{
  "encoder_arch": "crnn",
  "model": "encoder-decoder audio transcriber",
  "dataset": "read English sentences (LibriTTS-R)",
  "train_examples": 15625,
  "noise_aug": 0.01,
  "n_mels": 80,
  "hop_length": 160,
  "input": "log_mel",
  "spec_augment": true,
  "win_length": 400,
  "tokenizer": "char",
  "vocab_size": 32,
  "encoder_norm": "batchnorm",
  "encoder_activation": "silu",
  "encoder_channel_attention": "se",
  "encoder_depths": [1, 1, 2, 1],
  "encoder_kernel_size": 3,
  "encoder_stem": "single",
  "encoder_widths": [96, 96, 96, 96],
  "encoder_rnn_width": 96,
  "encoder_rnn": "lstm",
  "encoder_bidirectional": false,
  "encoder_rnn_residual": true,
  "encoder_rnn_layers": 6,
  "fusion": "prefix",
  "decoder_width": 192,
  "decoder_layers": 7,
  "decoder_norm": "layernorm",
  "decoder_norm_position": "pre",
  "decoder_activation": "gelu",
  "decoder_mlp_ratio": 4,
  "decoder_head_dim": 64,
  "decoder_fused_qkv": true,
  "decoder_bias": "all",
  "decoder_qk_norm": false,
  "decoder_parallel_block": false,
  "decoder_inner_norm": false,
  "decoder_drop_path": 0.1,
  "decoder_positions": "learned",
  "decoder_prefix_bidirectional": false,
  "decoder_connector": "linear",
  "decoder_tie_embeddings": true,
  "residual_init": "zero_last",
  "optimizer": "adamw",
  "learning_rate": 0.001,
  "beta1": 0.95,
  "beta2": 0.99,
  "eps": 1e-10,
  "max_grad_norm": 0.5,
  "max_steps": 3200,
  "batch_size": 48,
  "epochs": 9.8,
  "lr_schedule": "linear",
  "final_lr_fraction": 0,
  "warmup_steps": 320,
  "weight_decay": 0.4
}
Rows from block 4 of the text decoder, named by matrix and row number. Rows with one number belong to one attention dimension. Each number is 500 + 50 x the weight over its row's rms, rounded and kept within 0 to 999. All counts start at 0. Numbers have three digits each. After the name is the row's rms in percent of the matrix's.
# q: attention query, key and value (stacked) (decoder.blocks.4.attn.qkv.weight, 576x192, the q third), inputs 0-191
# k: attention query, key and value (stacked) (decoder.blocks.4.attn.qkv.weight, 576x192, the k third), inputs 0-191
q.23 106:510516544463472489509406472515460438391496547454454519545489488481492440420510436569438499490464503534654490493539511462488532529529418527468438542550431490467465496603452476577484481481524588472442544515562523557491398527538548479508382448423526512566558517589514452546486536500492447469571537543460544592548443428520560516361526536564546485492507521537449497459360565453557495472553429550358526399454456526493522529488551499487508560505449524574449505409566517512494508472514506587499527486520490468557480464445417490470442434555570581555541505495508480508408492496419515566
q.24 114:478540606545558572542394489437537452530547521551457436467509466502473514400546472526393529448513461522539548521473557406546511459574358489460489459516542476524595434544523472472484575489523490455480548516530514551477543490435574519494564530499467509459502568654437484477428533517522497588606575545507510576513527473500468449528556525475500491532536550474396518437473532470582452493455521526565425480493509523464451428470529530524440519515560521493511360437463518524460497481451528443502519530467570491456495556474445468424418401610549449504486528482529552567356522583445489537
q.25 098:542421449439391470528575465558466496498486509455493519533466501541531503581517526519551491619458471420496461527573435464474573546413465503461473516468473582534462602529388516455515466464460477531491492456445464469526491440541361446502549519571535453503483414505515605564536430523470557466383512473500482500527576446608532543584514523433511479449466402459600614538548467509390551471514541493555588441524472520460381520541392454511508522531459471471494507475496481480532595547462434426537486588498487573526528564482524509527490490513530516543477508563454538463569462419521534447
q.26 110:473570414477589522523576449448519405466533417512480562365543482525467453525505444629550480492547525448386520429589470529533457617533509525477565462392520476493451487526470507493458493579549421584557517471508480496499550531436592438503506529518543617425486473462477542448529552460518547517518434499487502559444553536490486503502503521490510469619431554450503544505491493578551495499530446516488511489495578445507510491515473480491377447600565548478419528440409558513627445462496470431526521496495449488511457479523514530492518523400486483471463513546377501454484513468523535362
q.27 111:580450591566508534481469544465591476512506543515480423534520561552610518586510545425459459495475479463461477512426500502457409502436509518478538423457562488494560502350479536492502507396459471507516561564477515464452587463502467559512557512552486397493494543528423568449519457540467542545530548449499432447506572529467493501524500386413443451425543452510444544458519475550439423427428572489618454551508570437573467418559461552481492366479554489495534453597483469513490552474424480469502556532459600545524524570508544551453488442533538418453532543500548484521547498534555559507
q.28 114:452394435415461494522465522524549575548397448576611547473416518448434509482559462562586544450389563570475596560434467502485513474525580508537530468532542539530476489477508505495556532506482492508520475458526525487558524495552496517492513405440474514450510438351551431507484597463485507526414474538536519514531493487550560584537420505447507517448521557534512456453505522568448434647502512358453525561531511558430496518483476462465575466540464477443467541465545450510484513558627573494589444489530400526557461481496421576526522450448444496492531432510537451469512532512477501553
q.29 106:582540651478493478480540439448484363441509510438424509472471423554554562495507506546427388527578434316522564426467451536509466490436392513479486553422539544475508536485483485533519500525541480488540556495492495509477494450489494397593487563612511567532498508608472496530482479478492522496590520467480485464434531454529450427527560506516515500484497441498502543562479490546538468464547560569588510418578534432452426444456461515511440468619529500492527448447410514480596450511475472549503547506462535552499559543529597603539502480452545484514437494524423526484475451501530541502
q.30 100:483568542479541470539425466483561490396477497462523501481514436418476454436530506547519427476436589536545579526481560491432589490524493501585462613506460522524533499536584433552512472549584513445547529459565483463543379536475471469501458485416518563603509540532504386500428557484524480455567469561539581555505384433539515459409496555500500489535450569521457449548479503552631459522508472533481498516463508551398522510375571425534498541533447478459429457412514505500479440574573490569542459445510479503510464480499426538497554504485526590490437487482465501441389487533437519587
q.31 104:495495529478476465495449532543479462450414517508490532532420471444502464440524489543529501401418525595492489540553493475502629456521433419510465545577505617507545522565508482520543508479450486494396559451582540451524463527564505470498511464463505529478534529438510424547386503445465495492527526561603579567495429389594559627423417524485515491476475504514497563510409519543464475550513552443466544436484491516447462574439487486444603516474418443520502495411560515564486485598535523510586442512544405479541540473468410584497490439524572604479505484530597469521510521473442486563
q.32 103:447500419439550511513508532496536512548445435546571455435513484464444555569533546575533544438474647579427637495522507472461553522582532472513522481434557539526485493514485470514550554578562474480617500464530567503541521480459580490405579490549512590371496477376445451450473584476526511529491432494489530531515498503542465512569461534417517522514530513463498499479554494585567434587435474462533482576508534509385512449448501450524471527496558462421488489467450467489548428566574505456618435457463465507535447525534430547482516565425422485524428423439454503540439507530476500465
q.33 111:504499571496436378465454505448491620498526512550581451586456537571532540496457465423483469516540501449608480534447500447451631450455606457585456554608445531514494556504577478491504498468506529464536436494562466440505404487503385484484480541504468472520507542501545458581566500530441417490451511532549494405480407468559496395506454547567537567458465486468497397527618458466530511469524481561472521491478423609462522471475502488453544515495436562514556429526517487444456508554545397580481470490480494509450494497544488458487574520590513562504526471474540506429501499583489458619
q.34 116:527378525517387506447474540507519534545488517561565479503443508508524628447552565411473574427513434510451532604448494454522555410460477463489523507574565504445556492523567538414554491419448530434416515509498575448505480454583500482461580453485442404440462543493481472535431489464538500573416554513475474473530489442504473587539512436477513543419516465495554417535470483425471521561505558458554545489495476525530460521542502513449611510405451426528588428516534536478426443561554558531455475520483501515399587529493493454458492548603522517474545509461551510541481607447478425588
q.35 102:549520486512484433473590462451438488460501580432409482614540495623518532663443507491536484547555443470519453434531518578478480571492513497445490495525454456459491527474377519528506514375481387496530472493503399497469518509619449490578542560525521496474502489601498565489542424492470575463356475482509445474533530497526423534544479456471481523501514430519522541497505510533405631439465524536553494487530487432589463577494430555565525477431509596517496569522462469524477586459490453496442492539458507506548511488547577497531450442525496498501505477569514536495594473405559511443
q.36 102:465521555472536524531500511532553512504475501552564481454447532465443488413539522539501546432454577599556526564513520385511621498537516482578486548516547577569541512594574458489541496604495490479553546467561545430479496484445447491458519424480451562520492544415532444520449536490523496516547444557544535499471428501515574440435456581444505461531463542473493435515531513582522375576476483455472471504507549597342485488445522448476469481530421456450479496415524478514503432585591494458597415461464423500480456526492406542474514460497482532529424436413508502510484533585402487599
q.37 112:579462532465428493506453507503501459469506596445430431548519462597534566534481591469422473522515500444551482517489492493414463499442353510481405537497480446387524581537438461553559512441476586477503556510520494556398425485528492508556501522545500437513487486646475476532501446521570555489482504419342461499528503476470404468549569498505489548459497360488499502555426485482509535447476559547547564418534496482497493504492472496522561545464516507542550457529515482458574540498485463611534533552405602579569545542498510491469425454555557577549504507415502530535471490417477528531
k.23 106:442432508518479437464403447444417497545465501506446673516449492504539519405645338473533529547504566496548535470499391450603530445465498517444546516564514514533497370461462486533441599448516483557465480510476414495495422467528508519573528499505543455449528580505501505536530512446508471532477481597550539534509515493554498565538485494498492497432550547548480520514518534478471526564674484491566499479512467562472469428463486508517454509503538433565457589457523461536522488501468488450488528476534490465438494371509524594528549416469511522485498536489470480465497362489588474460
k.24 123:469510463501657598492458486502450457527508530525451406471526534385472512534551550504518599452498469612582523536518635472530504559653536500461486537471524415512570434516489488474517551476528465385504477514546513519453580462399629464528519490475452584515556497521488494451508512531518494498481482493497570524553534507470426478491539501483449454524560561527469490516517547469570457512459490526525493493560526464487456486406531539501468435513530447448414456475487504536487540433464601419483500417489472526438428507517520477443408466508463449420424486571516647568496512455390495413
k.25 105:513449504430505506405455488554549588407523514448478435519482457558404476533459592510515513520488529509472387485465519487492551520514526455471464487516492497575486457550478521618435492533437502513524533476519495505561483505514405458518421465465551465481533498392533505552540443496516599495473484446521440459521439505515561469451469552603507535450444448494569503440454473596393425594447472398501514509528504403476518466543389579491558535585452583451546470522461515512574568536583481497533586558512455576619540587487411505453460546534481591526477446477548427546587538561482529524
k.26 115:554412422553504575488532481415612574516483470487538438544571525496511527497467474425512537454570527454512526525428480516553466486413585538492447532476462371434457433436520576508542498452547553517523457483519471547479570465466388501426603607537502459572464519506500523465479447432489457545455512516492468385400520569397438438607570477508495456559490430483469443488563499419496491476498492494542527515485517506568473436501472625516477477507535544482608524581409516544537442424458449489475480445456593499501530547616510421511468530500473481511460454461488512585450539547516532554
k.27 098:498535565480485549561573527537520492498540422481523261533550432474467458568452701515516469473442433571501494480491640535479515523595482448512401488528483478547573520576445519563566494540467471339504489564554554455460505458473547500499467549471420548518518476495530533500446504556486531420561533433478418508566469464485496476490461517487472464531531508485476507521502502522549483498355523507523498504497490483462456537513501488560537497520462530453498379472492489501521543516493578513461481531492479619501537592477505530439453504491474524487460458529528555547468579487359505491
k.28 123:461435417478481470601573511464560549471505511471428584485562483532554516557381440539553495418507504518429516474492417432498524548528520494502496516573479507459438536485499511467398458472503437510503535400487501497576547600491425536367492447482620497454476464491482454503471469440512530470526443548544570468486460411535569563461459477565507480485494550518528527484479424596491497485445415528487570525470548484504642494469602397491479479505512478483536477466587582490476489606543375574596475461557496459586532440576512439508469521515508506578549481580517481498489436504561577523
k.29 112:556492581484575595465462491528524472470561453517525369528421466425432453497561535519445512553515477501510539467439532540498473535511526523478430556390532514545612405495526470569508495563530448473569422538511502475434536409446527442531443543523432549514486477506480512465505420482486376518615481436466398551465547532431487417554545532567528486493493527496403494475514532507528429531501537456475496494527533423463464386538474597505479505592560484491536522520445414544570501432487530445500553405474530533545559590481501553450491467419495429512454519497469485556553596604429582493
k.30 097:477478445461514492486440511436430527567523458548468727457472509407552485446468379536533474538496485461467531459480436441506535535471530494506515502483577566526483426429514493443411524500585522530468511487458445501535473536481482508523546514490567521531502495470538492491521525466477378524499462568517591510445522523472538488519566466497518473534502545551530479509561538459513559531681428554505547504493539474501518465419570488458401467508587435591414538466543549536419488508477468480538546449541554432470528402525554506551558466494512500450474570503361490471511388529635526468
k.31 111:502498445476526446411472485538395524499458517472476603513416474555534490496510407558557554517455491570506519513438369474541517513485504423546559528566513603541470412481403482470403520544487432530502533428535464467540440615512534522430479487499597477452528552448522442500525469517475504450500486611515555477499439383495517519482470483567493521417494494594451575525480479591444496584571426475545500481472517475451567454438523450470444477423569418507464516481545525530457429547550386546580507475566484464489488352594506510525511466538477555532496511559510463484530424553589484515
k.32 105:479465300510569532553557572464528528499507499457467559452565497507522502594363488537502464477582548509460526466492550454487503524574548535551431553416489484389502507465522478479497416511543503487547482466517452518585571626479470544435535518466616557553516386516515523437518502487516472506468418449443535417513506467370433504518530501519486430635539482553545514492514410515546514463437422561491554499476569492556556487444605519522504540515531492516476499503538503485494501429478422538556522414532531474541498441542483380490502583536494445565451432525476569505461491522539534457
k.33 109:437560611446499488536429478511457423519504490530481660451453502541522421503492367546449531584428448438501512476570450438392536539476442429491567422435559578522451570446463483450398491552501436592418523506451452519467453496511512510560488436499516505538541480508472500456561557514496516526666517523517545524508512620548583514449454502511548502495497523507520520472541489540547552479527484495463512506534461473455463506551435483411475511480492533528468519485548547488407506539490490451542537592528484434484499514335489481502584377512521467478537589461430460456483411544537488522
k.34 112:458574541437424457512532476584463379485473525486482481450437514566468548529537543620502550464439460563502523528539506448418464502651474429509549465448566587508527533603476440499491494564511433411510483427556568489513488539483613535507455444501485543475525464486496435533560566513551612451521441477462542493587493424529527562416451473482511501462509500506535503512447492610542479573446525494400456423525558552468577529591554439444485458453394432505477466488529511525508523553506545561611542515491423589515438506429447424435489455515517540518539463541560491508533565481446469485
k.35 120:513527562426497417424497449540524497494534518538520344547420442540450508527493594466556460485501510488511441490451476587437574505455504451488370556595486411513516555517493497552500554407440503453483458519608521563462472534715521446554448542441496516419424518487512520542520451526443499532479562438539412484490441584578470498479439588442524561506468497526470491484536463502464491554416523420516488501501494503493483477547430546466585561440408582471548471573433464515602547516527548479491465494523501491535477561444487527513480475439436540545479470491538461481561522506433477590
k.36 105:459499414526587462492486538429375542482494531458458687427510533500522448513441419500500522463512527526492516488532518411490487564573573436522557554421520577481449468464499505459335440583541438529558527473512458487546532533417431521468552448521582563600550487511503446489520499508506458480512442497530530445499526506447489508454562447561466469534533518515498483497548480555544527493548404548466497489524549483465547544388605461503452482495584485535461495516595578515438511603480407484557531472530515507536493346539501480494541505565493468489468502515463538486491365566578527459
k.37 112:439547632393466512450400476552463424420588496493460415512421497482428525519600619560490481562512558522541503493496540493470556547565493528441457534462580570519625410534431470580540570478508520453530408523543508501510509480487563482547452490458511571460556496551475565552494487559485490485541503444401405570609488462545469496434506556505455529451502490533535486464471555571537511574511562530487499465562441486474474469496501539590529537542465511549434505481444399523610551409508586529513543464496420580523470481374472545465495449440546533529466525467485498500538472537437474482