Weights of a small encoder-decoder audio transcriber.
Model: log mel input, encoder arch crnn, encoder depths [1, 1, 2, 1], encoder widths [96, 96, 96, 96], decoder norm layernorm.
Training: adamw at rate 0.001, 3200 steps, batches of 48.
Data: trained on read English sentences (LibriTTS-R), 9.8 epochs.
Rows from block 4 of the text decoder of a small encoder-decoder audio transcriber, named by matrix and row number. Rows with one number belong to one neuron. Each number is 128 + 32 x the weight over its row's rms, rounded and kept within 0 to 255. All counts start at 0. Numbers have three digits each. After the name is the row's rms in percent of the matrix's.
After each neuron's rows are labels from the 100 texts, of 14976, where the neuron reaches its highest value: "fires on" is the input token at the peak. Only what is clearly more common there than usual is listed. The data: read English sentences (LibriTTS-R). In brackets: how many of the 100.
# fc1: MLP up (decoder.blocks.4.mlp.fc1.weight, 768x192), inputs 96-191
# fc2: MLP down (decoder.blocks.4.mlp.fc2.weight, 192x768, transposed), outputs 96-191

fc1.547 115:128136147116131109125104147161066159146176178163173176170057114117115104170075126103124153106161177147088133113166128126191156216133113088075134110143068109130131156149140143086132101124162161141188083151146134114073140142158145096116106152139103131109137137129106128097150132066132105163
fc2.547 103:229216097154131129137125161192157123166084093119095120060104155123159100163100116152127151123102148113119096114140109108157116113150138118118107119148099159133155122099099114146102126135152122148073159177129149114125139138050140100094136130099182142121134125171123083074115169113150113191
fires on: "o" (94)

fc1.588 135:168068138088154103098072134171076140126175088146145121119096168167155062184137130131173140166134143111099124123130112139144192108119118113162087118122079135131120162142119164157122112144127187116124095122128151121115131134131150114144124138096064127122137114107117143143167133120120096150
fc2.588 125:119194162142122092175128132153129156075179098127194148164155074132127185120091192112133129143074140146148168091119104138156134188163127150130171188107098136151143092104114123127153171185138067154122166111169147095081097137084128167151075111196137162159128098156158104124144154084124175092
fires on: "o" (97)

fc1.257 112:109118133078123090185082109147083121107108133104112110183124117127182128073096092201102103158148085141100096082160106160103149127135126074124105117125114075129084160146137136122182086125159097167198122158161127177199140131128122080111114127131137194130121111111127149121132107102113104160
fc2.257 133:137130098103132182070220152121216104122189105164127123102085099107123114113150165103129101143152120165115099137170152100123101079104140149149106114140130130164129137163143114146130171156079150095146093075099167108097146117154164125128156138138102114146108117123125149163103110163146068080
fires on: "i" (69); "s" (24)

fc1.457 130:095108128120168115139141114189047143140126153177152149146078085185143121151119139091126142128128060177101148044155071158072130157121118101162122143154065116174122127148136134116178161145129164121146085121132167139148148143109115121221130111117101183128129185161151121142131090076088085114
fc2.457 131:116155059135107097161131134109082071180121227134176108104104118209123122157135114154081173200083112120131131105136114097084084129126104145155148130164132116130128097145108113118161184113152164104077090093161149106125146148158144113145117128139089145155149121176181112059182071146135087118
fires on: "e" (48); "r" (17); "l" (12); "i" (12)

fc1.754 114:118148113132185204172116052148094096168136098119092097091133162161110142200079145053147132128136130170047105099118119193152109134184158083170089117071128154169143160091154074134158114151118200159136083083110113112074109129128158158113118130112148117125166170217151130061091126126129134113
fc2.754 108:153067129097152105091078164137096131149115096170066122126155106141147104188085128124107183140170091110158124143168097111039142099105147114108104127055143108101140105141171130107161108127164156131117144155075201088106116147128146082142131156102123113148105181158126145111132116135116104170
fires on: "d" (54); "i" (37)

fc1.245 084:143151151124148156165127114147131100121103211148136122124091146135077101177077140141081123149108118182110094102124097146116125165143167150117128109117135093142076086127156159139085091173146100129124119135145139127128150129109093088122107145095139138171139173173104103086088130145107117099
fc2.245 074:112140153108116091105164162077128135103117057079116099097134112112128206102173137144114131116131229092163111098148216108168146106123136164144099125149140117188103115140074105136129153090142083146183164080085159117145131086094139145136132111102145113087124166116138160158122139177153191132
fires on: "n" (83)

fc1.192 030:118150136114162086123174108117076128108113145109119165132076085125128058143180086181119093122116131094083163090182086149134069129198152108139080097163180125162127124124120138149122114118107109147160113125139088114085185170124077163127109093164114151116175175131090106124172089146162096127
fc2.192 026:131139134194107165137125152168072172136186121063097107208094163108097150115135082168144172072102157145149135142135128118127092119112154076119108107102128112168136153122079163147140160185172133097178118103107131129146057105156103108049163107152121096135135089086109175077109105156135189140
fires on: "d" (49); "u" (8)

fc1.41 121:107132127134115102099067143108055083119095181159115161179132081083157110169094133131086168128146115155136138100114104178138146157119158147110124119134124126109134128044111127136153135135134143154147067119144083167101154125195140166112059142146100162124072103122136157120152127053075089146
fc2.41 120:082110087126134133135180167120070076170161158117157129123138094132128083129171137116140090096090102133165148121185130164136079168156159173136148146090139179111118083102150064144062184162125140113090162123104151094095111163107138101130074123147155103146076107164115149096099157108157130138
fires on: "o" (100)

fc1.178 035:152124155111108081113114108174069153132164154125103151143126159136097132182120121136167105123135149155106100078148133158109110130168144140122136068154121127120104114135051151131135132122146058081096169119103093128173171129105128071137115123116102144140110188122132049147100162123173121153
fc2.178 028:139105126197127200095120136127186187155178064214094162188115167115141101105105087090120107117142130139127148153165129111090164114137125104140129155097194104170189147088136126109077180162109133132121105127150136057149107136176141159100141101150094107121086071192097151108132104171142092146
fires on: "e" (38); "n" (33); "g" (18)

fc1.204 132:176112140111125147143139125152119119117142161167109166136069092144151147085078179131195234199170109153094134119180122107148171118104161140144136120100136160193122169147156110140155082100171154151140081070123146115160149047184125095145145140123064136125123140093111116113075124113096092129
fc2.204 164:132172100126112155151060091155090115107119158149124154105155093163165123196088140106078189140140076154111092137085099134154116189140140119167115077070055169137162122150176130104089138154133103168074118089126122061080073155133091100096118158135110159210111172187163083055182157132090098182
fires on: "n" (62); "t" (20); "f" (18)

fc1.5 114:176152114145192169145108124111154096087161098111117129149113098165133185141137177130208159195155107091132112133125178095037144135092104162182154156105126151183089142126091076122182149169148098135142141096134167090164102104110125164148134115123100103130112146156139096133140125137113107175
fc2.5 128:087122140123114113150156083086122163201071117089119107121132105161110108153081114122078071162155115127155190080162124139153143101101109098112097133142155073094152099103087091182168078083172121116139139165159123127121184107178164151082120128116165169093134106193129183106099145117140141102
fires on: "u" (95)

fc1.458 113:134105146137092161174076089158134108106143105104132142135149101133208089154118133075110162142168093108113166066085053172143111195137116164128136080085110135104151134109151118109119136151141135152053138103138091048088115127131136079109134158184156159131125125140183109062127168103101085169
fc2.458 104:127144121054106135115125174098156140100100104176147149138136142074114146048109099169150143094136099157117093120137130061162137078136157128123115105172081132175132152148144170131126100142084084147104142122106165101138118144147131109099159157114110128146128131134170150156134155203093091078
fires on: "d" (40); "r" (19); "i" (17); "a" (13)

fc1.764 128:131082142074097094150113125156113160156128073132093140163104158153145106085113134185144214115148121161157160145165143126151157134092143150093082149087128163115122156135113068188142063144137135140189090103106151105109095077111157085164132130125119157112109151137131138103081162166138086178
fc2.764 132:087130156128150110193168127150113105090158162156130127144120165087109109082122103129127143090098053159139138129157084116181112162164130196114142120122083163157111086124179162173087122128095122130124183133104085068101109113106060085123143128194089126108157115181156137197111115137124174088
fires on: "o" (37); "t" (25); "f" (24)

fc1.136 116:105082179194142082150122136158172141130122112210067123141183141082138204169081166108111108118167148155133144137156151150111162187122136153059117148117108126142131178104083154133152138103149116119132108065172116149126108115182152145177086109090116156121099145152120123104118160128137119127
fc2.136 102:107147123148188114169137123152111097126172206047136131096178095162154117114189084122126098132131066105105110131136092180062086091080170114131193129097167091138124104216117119125086120078126132106133144122133147104155107100138073089158119121165138143148169164119134173102112096155143154149
fires on: "n" (38); "e" (36); "i" (19)

fc1.645 074:081144118147075107149089136094086104201165096121084181146141150069148091139123081080120131144172120118141184110075138145172112118147143119121105174101149113180076208161120135095144141132136111161102170134156115121058094079129169134145139163135131102140144146070123166161084121056143153107
fc2.645 063:143103107125172129103124155111166170154105149177167155127088153143128151128121194122210097154090126144139122167148134116094167127103150103157156153128126143162139146086106087154049095172128139152084147125107106144141154176136119117131102143093119108120084094110134092144119218202085077158
fires on: "n" (70); "b" (9)

fc1.283 108:166116164148101165149131135074153115137091108140140159130126060106159180158099178121125172116136143103134105142134108138113092160127084104133144089137135133135125133009127079124164144148142118168119170117135073093120075116089124142153066130114122082165175121192207088087142172100117128166
fc2.283 118:137126127119152162147135159072123129187139122114125102116142166115088057098184071114134068154133144123147167113117150154097085116132130099133072099167124129100094125122069103116104134127118147110164096127172127168154113120086162143094142146163156139105082091044115230173139101111136101124
fires on: "e" (99)

fc1.162 107:123143136065143146146122113096162148170136086134126136168102170106131112096144189184185122153185120127138142165162173120102144133048122144157054098145110084135061178102133103165120079162161143157158121131107125158121135086143168075117119111119134139158071147139094130137061111134125116114
fc2.162 110:063073138139169100131146103144161147202135126142150182067152134121081093100125131119113141146120144109142099133185149108123064105116141175142174114113139118144198082150119093151128090112070130129102101164109152119139153124166119153171164142156098077105155120158157149157142146147145121072
fires on: "e" (100)

fc1.229 033:180138118130148140205105169128163066154111168074093126178142079140144129139157135149107127130123140141130173110192122174162151208151188155141151096129139097117122098128120150140095131140164089092131161152206151160116095129139119156122140087123119105088102066115091161198158166166148114114
fc2.229 027:091132100096149082128132158115165180149077144119140131112092120136120127091098108100126123112096146109087147090138121147111132119129144105157177223173084120168067082142145136094130137097154088134141165115134093133171163134130187175100133105195150012106163184077159129107134112153117144142
fires on: "e" (52); "h" (34); "f" (9)

fc1.680 032:153104142083136134162181063117129119104150127076123134099146162059108056069120146086150115125196116123125108173116149136130157080117149187124056105095173200091143089139172119138136134141136144061135106115168180101129159144149156204098117174161124156151098129163108189088146152117145124095
fc2.680 029:117171130139142081100129110135158134067088180155135045099115081112087167110153097087117125163136136111166115131119118172111089216164139138152144105196110061171217117147159123181197091169142096110125141180160089089099191131094158099162107121163211103184078093129147176182122141131110138132
fires on: "o" (54); "a" (22); "'" (8)

fc1.304 121:118138122102119136150136143185121152083142143108122134198129145117161116113093154067155131086141102135071123101177098153109115227141131135104145158129091179121106078104113085099199157111140155108164103131105086122108046130030111149178118130137098180113149146160125127115117120124096139124
fc2.304 124:130109068166098117154130115125164077120135175128143128062158146127110140104179084169121157144086116143102101144083133120146084107131131156153190116121098141125147115193188167125136168139094115150079103051144122138117078098190103140137166170201056126203187072144168084148154072126116103134
fires on: "e" (99)

fc1.377 122:100084104094147157153097112118089077169124118169098154089132073153154096128143124144127152117163093174124181049110109188117131086078133147126089126122108114109104131122130068170134103113139152109159093060191157084123147118110155092133111161184139144167064134160170132130115123149124057131
fc2.377 134:162148113089154207129170096129172136166195100124092129141082145134082098084119132104160066110181164138111110145147120131123076141144106090083125140145110151123111099059113055160147129151136170140152135146089098065105156109094112141093154092154179126097154140170149144139111132156149120095
fires on: "o" (64); "u" (33)

fc1.533 096:119103208134147117142135118129057086091134114145103137141168104108105143080154121072178118138147122104133221089111113106110163101104123132141093137168112098129137103077128118125142103155148132171168095082145195107129151114157136158160140180116108152137131147118143117185105153071120113101
fc2.533 094:146102073109095164057118168069133074125101117092075104115104113141138089098165136107129106156158173102126116176159182119147130093162079117136163120122192126085153111147056128116087107085127151105094120165118087135191140139124110149080133092072148087115102129066082131130156135177155181170
fires on: "d" (96)

fc1.648 116:130125123093127100162116154178048177159116155160135114208171147187106144104091112118165177096108065137129103138150090118116111180151150122147128127162097159094146073121098129100206133137100123132105081124121151097110024120099159112199074092110099142122119119172176151099099073124112072110
fc2.648 123:121170119174122099147144106108203111121126153126140100112100146146170158154190199130147122138132116134141064140096141148054086113109108137173195148136132142139141134131136157112123166153115125083133113091142065116092114125076103132137116048130152151170120135093136098099177121156162160151
fires on: "n" (69); "e" (20)

fc1.315 032:085086111191105151128122087115154122193145192146118161085097163121204135099143130043110098087158094140145145063134133109078111157094136142136131144139084133136149109137039113078111075160097098071156104138139118188132121111139106152088158140119105120100093116122100080091037130095132108185
fc2.315 027:109149131081136098097082181084146166215118085128102118144160157113126112126110146083143106120136142164103137141129164173127138077158161145016129133112101111126206099144142127052137083132141146112143171099119150153180132143153147105114123144139071099039147135186175111118140149192134110098
fires on: "n" (59); "l" (20); "h" (20)

fc1.474 032:124133130138124100178135165159107138052100087160124106141141152135154087108135094114111061171129164126163126163165154145162146157137158107167142066142202192166123090151153088142148096157122139093079164135080173098133100100170126110085110164125153171149107127126107164150147140142092097060
fc2.474 027:200164089146115139116155086118160143101104175124121143127115148110155213135101129148107141136126121084114083094131115127116158077095107148156140178122179145122158079118123146208232138102080143095143133138142103090125145164039162103153156115137173166117103121121133149125123128078098130128
fires on: "o" (38); "t" (27); "e" (21); "c" (9)

fc1.201 144:133124129127126154169084085090112112153119118141119146089138152123119158178092117150165199119128151160114154088121106150122125167119224121129137110094091125129089121154178090143099124155140100192151115076149107111092098106078147110126117124159159154191106173123158159064082112166125092142
fc2.201 171:140144137110098151110130158134136135068102056149071072133130167072143132126133133143110143093156178185146074135083152140183151115128123149135067110115080184144123153116132159123130168160062082149142078117127138161097101140121166136121119125110137127133062149088116161174140121118126097172
fires on: "n" (100)

fc1.703 084:146135155097139138106119078131113131100122153184136189149077186110119090082083125128158167104149104184132129117115077104168145126124159144142125145087104144198122115177178149091191084180148147212126121123152123153089158084128121124137154151119147141108137118103108135135119081171096059134
fc2.703 080:151087095083185200106150122132087151115165080112082153096119070121173123120115086149134128060090136094131145134119117138122129140097113139047124080150136161077072083082145098127075113075125144134184141197123167119180165164098107102144114130163167125097135136176141124107157132067152138119
fires on: "u" (100)